From a checkpoint of a small audio embedding model: activation gelu, 78.6 epochs.
Rows from block 11 of a small audio embedding model, named by matrix and row number. Rows with one number belong to one neuron. Each number is 128 + 32 x the weight over its row's rms, rounded and kept within 0 to 255. All counts start at 0. Numbers have three digits each. After the name is the row's rms in percent of the matrix's.
After each neuron's rows are labels from the 100 clips, of 14848, where the neuron reaches its highest value: "loudest band" is the band of the loudest frequency at the time of the peak; "strongest on" is what is common among them. Only what is clearly more common there than usual is listed. The data: acted Russian speech (Dusha). In brackets: how many of the 100.
# fc1: MLP up (model.blocks.11.mlp.fc1.weight, 480x160), inputs 80-159
# fc2: MLP down (model.blocks.11.mlp.fc2.weight, 160x480, transposed), outputs 80-159

fc1.35 114:148167119113097123128095100153101143098147128132164093118079164144185111135128120118078112080124115138100076117129089147136137163078147163167078145128063170072160077182084151126117159075173157141116142173110106114041086116098152154106106132
fc2.35 107:153137131104124160157190171113095099126128109145122087117158095110150169140158145155118129129094053107188146110178210137114137076111101135072166153144081074153126191089135126121116148114116123139180168138095124140169115123162124149152164123
loudest band: 500 to 1000 Hz (26)
strongest on: emotion: angry (57)

fc1.467 110:097161107084160139101099113138112114109076146159129166113117143064134110118146198126104100148183163131129148117093147138082128062139120170086139133104139116179181111129156125079138049134100057185142121148165159133095148112134182098093174071
fc2.467 104:164143153124078135157128196174168119145125127154133132150093077112138073155182099127160097100115133113202130100193118146177132159086085136111121134228121130096130161165107114148132138109134151149103165152096177163146117163155109174145114142
loudest band: 500 to 1000 Hz (60)
strongest on: emotion: positive (72)

fc1.390 080:172147122130121149164102157158101130123117149095103157149104162151131139081151175167119135143126137071131128145094134094110174056215138131098079048075150089110105175132151147107146140083094104160134104101096090145071137103119073138120129108
fc2.390 070:143114168119088148086203170095158178122107158153076133118060062038156085163103098086151129112077105172123112136142057112149085157134135126103180120156119137140139078158123130088126121148155155086117103156138157129137108098138095104136122120
loudest band: 250 to 500 Hz (55)
strongest on: emotion: angry (45)

fc1.121 099:134172140221134120149134177104071153173123113132100075128095139139106133086109114137166113183198160131132135145160138158127184146150149174106128123082150170077118113072067109151127157172171176096124069173101172129155140131089086099140122141
fc2.121 092:161056130136147143088162106111122086156124105088138107128079074144081127162129179087115167111120123149118089155119120100122161185112137132139091131116113102118143184115137132044127065119121126135141123160120163155157119100110148172151118161
loudest band: 250 to 500 Hz (61); 500 to 1000 Hz (26)
strongest on: emotion: positive (93)

fc1.216 109:134163111146124106119125080128040151097169139126148144113124110097077103128180165127097136106098146137079102091122108200164103153160139172161160220149094128155103128157074177119147135089125172116169202090114124115128091103123121147183107103
fc2.216 101:117118117144147185148188099119179155098105127145150135081170111137087187138102147137176063128184048126116109130106135032142156132097122147174126053109134149112169163129134123148157130144175107162074129160111124152139144147109168092085163126
loudest band: 500 to 1000 Hz (48)
strongest on: emotion: angry (57); emotion: positive (40)

fc1.304 116:128126125142082145161144171123063144153116073169125208089129097067099106152177178137157094136135128126070166159138099149095106118133130122099166106185121114120164110102117202118120177128094137117109177153153113126122139138208094094061130162
fc2.304 129:103096135156154113116153092172220068165117158132131120169059132169113066115130070136114075178162130124066130127111123109171155144178129085190113184090144171125098161162130099125152132158147074074121108157193115108094130180075109118132137150
loudest band: 500 to 1000 Hz (44)
strongest on: emotion: positive (47)

fc1.200 072:134146118123129161156139083094092072132113156137110133135133168052091100146191123164107082129144159098157066116147150142194127092132161155151123172182120072165086157106172106087105137094133155131106143129105179086122140121109112132145095184
fc2.200 086:152108173157142166074141162095163129106163107109096136099201056157116100104025143098133170148078118126154136097124077135138145139113148123110141077129103160146138085174086137173129056131141088145120109119154102169132173136126099127156111123
loudest band: 250 to 500 Hz (38); 500 to 1000 Hz (29)
strongest on: emotion: positive (47)

fc1.163 068:076100125175075125120156187145138119167111137141182111131173101135174135087176091117135193144112162168132090159099121203127191126105137088100117133121091087103171119181136074086128111126065096157116171089118126068102180101090174161146087150
fc2.163 072:194176163145135097130118076111149149083131146116064154153072142113098120118083146144161099117129136135145158126139120107183125142156082145143120152129176158175112082140118126107126155124167129146120104184152147160163132160184118083161172150
loudest band: 500 to 1000 Hz (30)
strongest on: emotion: positive (58)

fc1.317 064:126097159112048101105192125077093097131134162099100113107090121123149195117123150116137125098094090107095102077123117142101124110091133145118177083100156157141062096142119159152142117128139148075141192141094113122159126157159126107063103189
fc2.317 065:092178115149146095173090168167132105138106164121132106178191111153116089165105097173139129124156177124206139179088126095172167185164149122186108151119142133142135174175075102069107170111084126121134099110156147145179086157117101120133108090
loudest band: 250 to 500 Hz (60); 500 to 1000 Hz (28)
strongest on: emotion: positive (94)

fc1.23 108:145096130145129158099113115114120106096137099160146107119150145149141102172155145086156092068174083183064121098181124108082212104055122112093108087129115128132175108112140139133080151110143134088138127120110074115132126181117125171148146119
fc2.23 126:103155076153158126105098161156061147156104179136193174120146110144115121082144090129108105116142122147206146126083223088163113192155148143083105180175120130139112114153142108049110126073132138108189182106150126158138147096126147124129115169
loudest band: 250 to 500 Hz (39); 500 to 1000 Hz (35)
strongest on: emotion: angry (53); emotion: positive (45)

fc1.154 080:136090086103137062109087133064174125067094174152093125129169132094104082141152127197141128105052140135155074081173146087139150102116107125146103114084126154122100128103132154129061177139140155096129151141180150128142168103077159082139157151
fc2.154 058:085152149189116166132170083111080158143146081090077173100149127126158176181066175108132107173134082162096136078147102150082138148098125108106122141175108099158077082175104169114144147182116102173113145091176160112092130143151106103147161146
loudest band: 250 to 500 Hz (58); 500 to 1000 Hz (33)
strongest on: emotion: positive (77)

fc1.168 096:133084123131100118143142133096068130036162103127141145099196123069122136125118108162139137143093142115141088071115157140127112080168131107121114160162102130120112165137137154155127088090103150139198189138173188109143044148116153151116113220
fc2.168 080:151201129162138153083097062119116124117126148165122168134126145154169145163071133089170116194138154148104188141146119169125110099092126099159144155098149185123109147149179157137078150114204186078101108141179092174112089162107122143114134136
loudest band: 250 to 500 Hz (47)
strongest on: emotion: positive (44)

fc1.122 095:152111172087164097109196061123107144162121152145101117115109135127172083101143128063123113100144141190125153116141163102112133157172184138102101096139130091195122113102142112152125074123139146118156144173207103110118167085152157186028154105
fc2.122 077:095129116063150105119087193215129139082127124106110182149106086169091148161154079120127136088101159133129161097137113119165087091142092062089159130186157152066143106147130166068174092183078160180124116132105163148169113133125150086158159187
loudest band: 500 to 1000 Hz (27)
strongest on: emotion: positive (52)

fc1.438 110:069074138105105127089107135070120129124175188089117161143167138150162099154098144112069106106143144135123138143151159100195070102148172129116113113150115085204094117157118103116058135169140113064141165177157086147095179114118140137081136144
fc2.438 103:140134138085145101139103080093118111175116095160144114107176087170141121114138107160212110170094148120151195079204125187156185143175159132083122139104158185104104153122153160124137102099131082155179102149140130157185168105165142124097148128
loudest band: 250 to 500 Hz (67); 500 to 1000 Hz (29)
strongest on: emotion: positive (86)

fc1.322 083:074102078093150061169078149074085151104107176179126126104126107100146143097099145072164077152110116078113123124174100134122147118093161102127108094150129115122107105158164059154104131105102172124152203158146178155181093126141151158165134090
fc2.322 103:109176156111099172095146116183156148122163058118181095174166175126086105129209124166125153119160133195156105131074154124154147140167143110170126142138110113123119147146085142047149114166090097127140105114117169112096187085123144102109137156
loudest band: 500 to 1000 Hz (29)
strongest on: emotion: positive (65)

fc1.424 124:127120101115149106107087144162095092130089096062132156131130149130129123172119070108111106055173138129115165100153165113109201163166122093140135154090179191120151065170096055108137134099060084092177124152094131129141103122150134113123146141
fc2.424 104:130171121115062120114117093131154125120148068123101125108120086101108112109112165133174148111169083143164142114112152090108133141133132138101090104190094103132161133158107178148072094143116148111093126058117141083127147110067148118125159126
loudest band: 250 to 500 Hz (43); 500 to 1000 Hz (40)
strongest on: emotion: positive (53); emotion: angry (39)

fc1.302 089:164170138135093147118112124107118101076119189142087089118134174130064123168179137190162132143078168123222149122103179119083168198071168103127145179097140106096106177124136086050088166143120123165155081091145113123161157128122113176146116148
fc2.302 085:118128172107129142127129102149124181151127104102141127145120107096203079111068066123179109132144118129138127114189110178140118077154139147129107118131051098199114121122160155158136192086107107161140121112124144192093168157154121121073114124
loudest band: 500 to 1000 Hz (45); 250 to 500 Hz (42)
strongest on: emotion: positive (67)

fc1.38 105:114138170112107129108120153163115191098198145177079084104132149166183171155151168131117111133120083070146155166081090158097166141153165145120119154139134124126132119144136151127116154189167131057107080180118159109089160123150131135089118122
fc2.38 084:170094160091071155177178167069159130117115149093138095126076153064116157139054179156146142136096156111122068142123120185126162106162110119161162110114128074160139079114147129127132178112149084162146114084138197135101124086134118164080151126
loudest band: 250 to 500 Hz (39)
strongest on: emotion: positive (65)

fc1.397 079:132173143116119095122145131137089124126162150120075124117126167149113104211150077121163121149126150122109091153163180129142073110198171176130184148089111198124099132069124160135088090202081173121084162155102119103076084115121131128095122166
fc2.397 086:074118114078090203109090098076119109106147102130157181120161110061184177101069143101147100094122107148114157090132144089127128132107106108096079071151112104117167098166135129147176180063155103097158123137138135186108120146120102104183135128
loudest band: 500 to 1000 Hz (26)
strongest on: emotion: angry (64)

fc1.48 079:133102181149137066164134109127126166082090087101070100116181097110155103140120154104139111119165147087091105152079143215158113091106146167092145052103112109134143147132104154097097182130082117117120173138116139147059131080111102060091123176
fc2.48 089:111145059099153164103116102110190118144129140148124097155148141099148156113195137176174117074090171173158160094127122058095127132163061124128140169114172130108164131155170102182163151145138154179128105147158144122128116151188157168142099126
loudest band: 500 to 1000 Hz (38)
strongest on: emotion: positive (61)

fc1.367 133:118085162144111143146120120154116106124154115098140099102093057113169159105080094191158112150148142106172098110132169133104116147165115108184117127145077148228064139120114184077109140141122114140137139110109142125145165116077101063125168129
fc2.367 144:140171148083100159100095123085123152145135132146157132166174110190138078146125117073113101126083149088111173121144081131191132116141144149075164130067202064071114114177159141172083119076150086117147074137059128162087179150127132164129114117
loudest band: 250 to 500 Hz (65); 500 to 1000 Hz (30)
strongest on: emotion: positive (90)

fc1.221 107:134140110206112159106182100134091113149185104144161153120147011135146087147135157089144096159147086148109170089181084119126152124164124114185139119113104138194072116175091075156099153134110078084162113124150121150165082135133157081183153170
fc2.221 110:086139114069122123131128156165128141136083153168087114177155236175171100114105122172123149095114147095164140142123129186148087115106098133121112089157143147082175165131131169086137124083167139165087145207122151117152128124156116095111102086
loudest band: 250 to 500 Hz (38); 500 to 1000 Hz (26)
strongest on: emotion: positive (87)

fc1.189 076:149204125156145129116106120175149095158142131157121152132146085156075077155162105104122134074094158091122137104132061129162063091083116129119127113139101115189133160138099160110066142078138158114166120136126122031134112135116119099128172160
fc2.189 067:138041110153126146153126176095114139101121141122142132103176084170131173128120150140053142140150048189149133115146144127145132141111105148156092135125182170159133113133125051130114173117100179180110130141166102154125104115181070159125100166
loudest band: 250 to 500 Hz (38); 500 to 1000 Hz (35)
strongest on: emotion: positive (50); emotion: angry (41)

fc1.65 100:133177119171124127130149128055061080124119100102134126194202083148133162175059171155080119090087137125117120155101155091131176158120102094162123146147062157204142139190102176127154133101114138097100129129120124154150149062108073065117130095
fc2.65 104:113033156101123140132098153120108145116137120168140124108103142157126100130130151115101130132095131105098195160141060153138072145148159149123147117130156114168096118114150068154087153112176129181129125112149078080105158182131153087141074165
loudest band: 250 to 500 Hz (64); 500 to 1000 Hz (30)
strongest on: emotion: positive (94)

fc1.78 115:141157222096101179121151126162164156201104065234099084173107119089107124130111124151129140118128131129074115125165161105111135151188119092046129181130075138133143135151074128120121126129120127112096165121153120121152101091101126080156143150
fc2.78 118:123114114095075089138152106109131124100111119087132169087145117130122121096150155109136093110176132073115100157132138142133117102047131124186091080102133129086153173126178103178129122152079151134114077119159148108129118144202112164088165152
loudest band: 500 to 1000 Hz (49)
strongest on: emotion: positive (77)

fc1.120 119:115066129188108105138087188125072100149121140161085126110199151097125174088129159121148138103209142142154120112186154160069141093164121121133153081099159115096127105123127138121146124169142179164141177118096135122147100101122126106080144126
fc2.120 111:170163151139138153102121125162076105121161073120170171140088123056085151128116153121151111133100102124122094137137157151189123159108190161157128206124145138090075149158180161157100174112063106095168079147138186095154113150103158134160116186
loudest band: 250 to 500 Hz (45); 500 to 1000 Hz (27)
strongest on: emotion: angry (49); emotion: positive (44)

fc1.260 080:073096141127147122151097136140157154093090109139079128165116097120103119150168120092090053104128129084133136175131113160147081180142146169026123156190121184121131183174162189119138123097133162139084119165089130154136093093153158140179096135
fc2.260 085:184134126136083150134152128122144154183110096119175123150144156136118183076129111115244169145112129157135116070143221112111137075121123093134100124119167029125156068115182107136107135129103096123129133123122118109128158150111129104095138095
loudest band: 500 to 1000 Hz (40)
strongest on: emotion: positive (77)

fc1.90 050:111099174156167114126081124111086105147152135089163125139155167108126083102151096147149088102099092133114126128111137100108162109149135124113141182121066091121119156128147170150138105108119131161133125126143121097157138148140111125129093179
fc2.90 054:146152179142121074111132157125136179096103121100141161145078074162121130091132160084092162042123112146119162132178178157169100130087109096126160148132132117104116124073163081073173067161158170127151078066084129170139085107088155104123169116
loudest band: 500 to 1000 Hz (62)
strongest on: emotion: positive (66)

fc1.79 127:119154137178137110132091102122115136113124069106134123160141055098095093110187101176161130084133133154071084154103195132111054172156178154108111137156124191116157147089108204145131154117152184118158153127068124179126100110035143150095151160
fc2.79 124:165160147094152123119162130094083113125147120103149163082107118125135166082089171129118134145113095106119222098146117158159146073036085162170153171064162128133147112130163177156099145120136133104096202131130149098043125133129128151135120121
loudest band: 500 to 1000 Hz (29)
strongest on: emotion: angry (57); emotion: positive (40)

fc1.116 096:189114071070079133146107136115122162142168148137135138143156082117140117126140136137124127190155139085086127148124134116078137071175089110101198102116121093172079158101160190139098071134197113129104135122082154181130093149135141094094089117
fc2.116 104:087120144122120154178115136109149085130136171132156085179121137134100100147129125125124098056122187119186142093123117139135204167089102165204117137122115163148188122138120088087149138094067156143179104114129136068171136198143129136132182142
loudest band: 250 to 500 Hz (57)
strongest on: emotion: positive (84)

fc1.375 095:124114174191109145175125085138119095127119181155167182106097072140137130170131127120164110123132158109117121141107154080134105183086146086156166129184116122084088105110139116149140131130143107072126081181087175092145161139069104154148145111
fc2.375 095:138095099116135125097120155125094129130137087137068060135129149146117125132098118115099138138102124110141115140095062171121126135166106112170096124075128118142112121105066175104055069094119179148126095114145018141121121121171048105117134151
loudest band: 250 to 500 Hz (57); 500 to 1000 Hz (38)
strongest on: emotion: positive (92)

fc1.174 119:143074049152152153121094140146160107114190110117184165111154059117164155109086116164147114143152107171116137127142078118095090163138152107100136083137114168152136112123058154104152124090135154149158054135144146178168145109118123140110125205
fc2.174 120:056134148114102111197168149118138135193092106157168134170133159181118104143163113062145152093097161121199116039133151150146100105140124125207138165139149086144052176111120105157114139136131121145106166150102098094136134161118120074186131110
loudest band: 250 to 500 Hz (74)
strongest on: emotion: positive (82)

fc1.349 090:067157144108095096132087137131171150092125142134119165087141145094075144063095102089132156125124191116130138070133136112134113145116168114121149136083057088138109158142182110135133134147109107137112159120159148147146090100134126119069137104
fc2.349 114:149077094139142183147124113104093091110138124106123070111098150156163080206205158141109126143170054149118159208125105119115135121139088117120095115126170150141142095116065183126134148080133131105120084121165126111110129157126145164206146128
loudest band: 250 to 500 Hz (38); 500 to 1000 Hz (26)
strongest on: emotion: angry (41)

fc1.125 089:084097161119157139109172142144163118100151183087153089114118157126100134173110074099114159134158127118146119134165119164120111162152167074144114065141086121119161127143192121162152166076113126140147088074131208161101132109148167152161140092
fc2.125 112:123146116140096132095131128116097133159109094184117147176103102173124062069129155138188129155143140109125162089103121122156121092093065185083165132128165142085128127103088133111106073182119099131101159155074134158156160127138082152139138127
loudest band: 250 to 500 Hz (39); 4000 to 8000 Hz (31)
strongest on: emotion: positive (67)

fc1.326 090:099115163189077130093140126070143172086134073163119159179125108135120083164120175153185100107090094156127142142120131102171174111105110148120155144077142089145189141132179186115134203146143145072166060080124128114137120087170073070092184118
fc2.326 097:077136154157136159085133111132114154140118214122109166083147136201128208166125119107115110219191152070134114133128195108112091142124118167167168122164154168110081129087099085151147112121135095185099138114142080149088100153161167175143120151
loudest band: 500 to 1000 Hz (36)
strongest on: emotion: angry (42)

fc1.389 072:133126112147141052095109135164118097118099088109146146125144167147127154113149163171120129146132118113159113156129102137062149128155133128137121128068136036182075180139085154130154065183143045074101086121130113108141173122105140167142111136
fc2.389 069:122144133073096139127081107088088127113116118094145112188117122091110106071148091130125109110119138183188080105145132127141218131100127117103177168159146144099083141153156106087119067119112073122180119156123142090143172058108109110128186143
loudest band: 250 to 500 Hz (52); 4000 to 8000 Hz (26)
strongest on: emotion: positive (65)

fc1.412 095:157165114094134117154122126147120164120105136117101183152163105082204118143145181075089116151127145145116097164109078115131170104169146105107072123107147105196110143182178091152088142104086160173133152175130119123176116144156208201118114170
fc2.412 122:058084151146099172112162113121122113116134154161178049114112153157025078134141102186151120088166150100165168097136178151156114158145106137117204118185127200087179106111110155090119106145149116122088145137138164162108158085094073059171143122
loudest band: 500 to 1000 Hz (47)
strongest on: emotion: positive (50)

fc1.314 071:132136090097155156127158068094208190073132130123046124077060088114079148102070126143103062162177101137138131099136162140115102156093119105153113152151145135065147155124051130109166143148119161106098193178141081168106132126075179118124130116
fc2.314 071:112098139128110112070116186191152100198113084136150140174141081071150113111096106183125200095141131109122151175099091068120103204127132140129087138139041133072037196149133091187121122139096117143172147154137109113130164132137137113105153137
loudest band: 250 to 500 Hz (63); 500 to 1000 Hz (32)
strongest on: emotion: positive (75)

fc1.232 116:103190124106133201149084086140169131172085167091132134111135165157109164083112125141098141063134096123150116091143175123099147062121094109129114111127117088121203117151099162145113090129086159095131104102129100138132149129152120154182150080
fc2.232 133:138081113137175095069116124139167096168140112175145115153138117110136047147193149148158164126144112127085086142106128150146121180135163145141113156136153159118068099119146043116096144078145152167156151168166114109090157112126083116083079140
loudest band: 250 to 500 Hz (46); 500 to 1000 Hz (26)
strongest on: emotion: angry (44); emotion: positive (42)

fc1.117 058:126139103042134148130109123105176116141149090082172112166124187138165139183131088129108126161145099162099123134136172144084131113156151099059095179071100183098097144128100142159159116130130085134098092132127148060109092154121098130137163114
fc2.117 064:112117159189131173133102125131126154115030144124129077108097110122092130125144137091115130088145091115086139144155149120150157162072126136107133122121151041050106168111139107112122109151141176112210102055164175188170130149114162154151132098
loudest band: 500 to 1000 Hz (41)
strongest on: emotion: positive (39)

fc1.410 095:151155099173049145133180085125117071135101097133171135128148084089123179096126135104147095077138137137141105156159137142056137087158123092111110154154154175093132102174115135120167104083161158104147199178099154118149094187126120142136128121
fc2.410 108:104106078154176130103117186128134128111147217101185116173165185147148127148180124165138140149096051127059178087118155116169162171106151130125159111125056107171138160090183133149081147122085123150118156095115154142146148118109095110088143162
loudest band: 250 to 500 Hz (42); 500 to 1000 Hz (40)
strongest on: emotion: positive (79)

fc1.77 109:134086167153120176119117141115067170166048130086157114087128124138116138143140118195094111148151157158158123119118141092134195113120085156101131147118060179151148122132118148194155132151175135085147154103051113129074100093150108137119120150
fc2.77 101:076160089127108142102107139149144111122166083149092129069132121107122148127095144101115189089152108137110114117079148146182091135136084105201120121148091075140148159153132093155104141085145187143090134177116096127166087135101111070156134085
loudest band: 250 to 500 Hz (39)
strongest on: emotion: angry (69)

fc1.325 106:136148121115129119130111141125124147125135179127104176121146107142146137075107055118162118162122163062119115113105142135125146093146162142055146102161161123117090163170120119086127128060125169107073103137101122147101126140111133081128111118
fc2.325 109:112093122105133170084149128101106114167105140110138123121156103105137127172157137111086103114095111143145093118208097135142146144093059130113148146074156106138086106133115160092106121188081098129128170165147194104125147116120102079112135185
loudest band: 250 to 500 Hz (55); 500 to 1000 Hz (25)
strongest on: emotion: positive (62)

fc1.42 082:190151140148075147116128083107173157109064174115140152160151074124214102122097090102075168096182175130169116185101127072102099133087044176131118124119095095138133126121094070123151104100139150114128158163115138143047159142127188138108098240
fc2.42 098:070131097118178108129144174095116115108189095128170073101099137100083157061153191112126133151110088069134151081126145174111149175110186095091149094149124125092141145120158123163032179146120117094144132109152089117191129072178081169149175078
loudest band: 250 to 500 Hz (44)
strongest on: emotion: positive (68)

fc1.267 093:172149118104095096110173108073124209096082177122122154086147101141098150134143140145116087119087110139111112128170171127113110157074098128109116174174120092044202138135141137071080149119094049113206070169145146139166118119170117115070142139
fc2.267 086:114169145165148144148134113152115121071141141112164101111156138137161120148098146099183141189089162127173122112143083134141138197144140103189153140077189150150069153081161108144149137183153154122165143144134119133090130180145128173086085173
loudest band: 500 to 1000 Hz (48)
strongest on: emotion: positive (58)

fc1.227 100:155110114082161163157092128123170107155104112124125125176109171126120154158156091147122135160172120066115140093122120094131107124139047164114124122154048151121112134172100118164134148074152135100110184081169125029091106133115124091128116168
fc2.227 106:111157162131099108095191144200102158132138167101136156048113070117176098088139129123135212117144130155144110170120099159165146107158173128094162124171226116138135131079123083103146107204084160169126106114118101186164145165150157178118130123
loudest band: 500 to 1000 Hz (34)
strongest on: emotion: angry (48)

fc1.423 100:120063143106156158170181126160115139167095180101193142140167118061111146126165056111167196085117094151112138124103102109139149136201111123115047147142105074128144192212141119085110118107108075144136131101118148119161135144128151099114118175
fc2.423 092:177183172115145111072139112079159117179136062103086159115113132146090107097140114134157041095144106156097141172184088116128102131143148123131185108145123156085101111113146149132161132077117172147150093171179121164130117145070152192131091086
loudest band: 500 to 1000 Hz (32)
strongest on: emotion: positive (78)

fc1.348 088:094147120185063147134212133104198153104130159161133064114172145153121144088190125145148121116204114143100162141138147157094091142157153162122091131125205108141117171166105156122042171121152188137102086076078139096141152086101115096118125114
fc2.348 099:139122163107219156129052083151138184172114136140055157097102114080156147153085107095187115185171124119097044153124109107157152144100168084072165111096121116131142092095199093117204082144169109141119147128121093152156148085163129146164126145
loudest band: 250 to 500 Hz (64); 500 to 1000 Hz (32)
strongest on: emotion: positive (77)

fc1.254 104:179155175126120164091131128101074090115073175140126153153095067125059154190049143149138157110066136178146136202230105100110138138137127169138141081156136174129071159154095165106126117083118088130159148094120108142155132124150116127121106088
fc2.254 092:075171091137130123127089100098138134104123137160179095149149168151153117092164163128154122137165132059145183066095129226115118120089132160158157169131172086115122145100150156087123132133129137079129065152148130139141195197068162111119151107
loudest band: 250 to 500 Hz (57)
strongest on: emotion: positive (94)

fc1.247 057:139099172072150063153082061093159159103101157127078126109138070148169179115121127118127111118198158160069108121102122149142112092134108117095131170206123148127144079123171113133134123150154077168130116174101143118144091086096110074200123161
fc2.247 057:097134051126138180131111114136075147137133124155116132086095113104105135172159135150152135144110169141104160089079121135153136095170090119144110043134171132110070098097175083097169144168115138170121094119157147099123095154105136091059172108
loudest band: 500 to 1000 Hz (39)
strongest on: emotion: positive (87)

fc1.451 114:138150096091122184087118067169152093176127131106173121146123132085106157103180122206115077104104060153121136083179127122104062106134161127068116173164142125158176140126085164147108097152141187148130114072135098189101095116123149107118144188
fc2.451 132:095111154159153100133117172098088154091150164166135204104147137160109146131104147122155181146165144074124157179123127166163162097086151120166100130087161108083148137120111099211112109154147199146138156192084143094129139104120082191106122144
loudest band: 500 to 1000 Hz (53)
strongest on: emotion: positive (67)

fc1.298 105:128153152172080115117127137129115145086101062138141063138143146050138116147108142151135140165108081093187132113173163147129102184086113173135140114113120096138087132086135098168113145140170103133137127125137164117172104169151136099102136209
fc2.298 095:074168100116172202171126111090120137116114179062099186145099125153126120116117137133135093121126125121146128159100134143074118117136179060116163148123174088119118124120157157147128160204120135097180121083099103137175160120152160151116115120
loudest band: 250 to 500 Hz (43)
strongest on: emotion: positive (67)

fc1.147 093:110182154107137138221180124059095100131156055115109106147167158146159106121196171140134132161077131119209164093118166035124121046124136196108141134122144088153124161104091146156102161129136158112164157093161174176119129114128140110134110150
fc2.147 088:148129111122141145069117086169146162094177076082154189122132150137088179162065144076147097117173113118134094113155138244167170167118113146177140118099160172153093109155182148108132170101138063134079100145081116134126116123106133144149136161
loudest band: 250 to 500 Hz (44)
strongest on: emotion: angry (58)

fc1.296 100:139127059136138112119165084139105085144151129095129185119103161136136094135178152139092130141056152094129135197120166090094151108135103141111103189194127060068158097143109147143154079068109153125083072139197091141137134102141126149121122116
fc2.296 095:145150255132119147138105119165153137137125139164146122120172115094104111107124134079145155073155112126119131108192105208134062130144180101116097117117132195163119119151182115082100174181123172161098114137119111186138149181167096151092112138
loudest band: 500 to 1000 Hz (40)
strongest on: emotion: positive (41)

fc1.372 092:118074083161103163142143088144067166089140133103114177116154151080174143115079094130180104132158138134082072084176175121156081102170098163124137169128115110133215181184127113122148100105159146160138129122152157136136055158110102182088133158
fc2.372 080:128186163166141089150104153126115094148171083140088121130204128161167122150148119165129113149089143166120137072153156158095194127117127133111176141139164172100125096082155149159098170155126173120148094147151154137151145173120133117190107141
loudest band: 500 to 1000 Hz (46)
strongest on: emotion: angry (49); emotion: positive (47)

fc1.70 081:100151167168129114111170116124119091092151158083184113153139129127124133146141132144179083133100129106106164197140107106068109088073132204125083125059135194103118146180112133121090161079135156050151107127105141103126126093216147174094079168
fc2.70 067:102091146186121115116109087082112152147167150152110069146150100142105119099128123184127202101146090124116116102127143155190185108121167094099163156158226083120083139082082138106095104094097180154149151174139153197142157126181104101130094053
loudest band: 250 to 500 Hz (71)
strongest on: emotion: positive (89)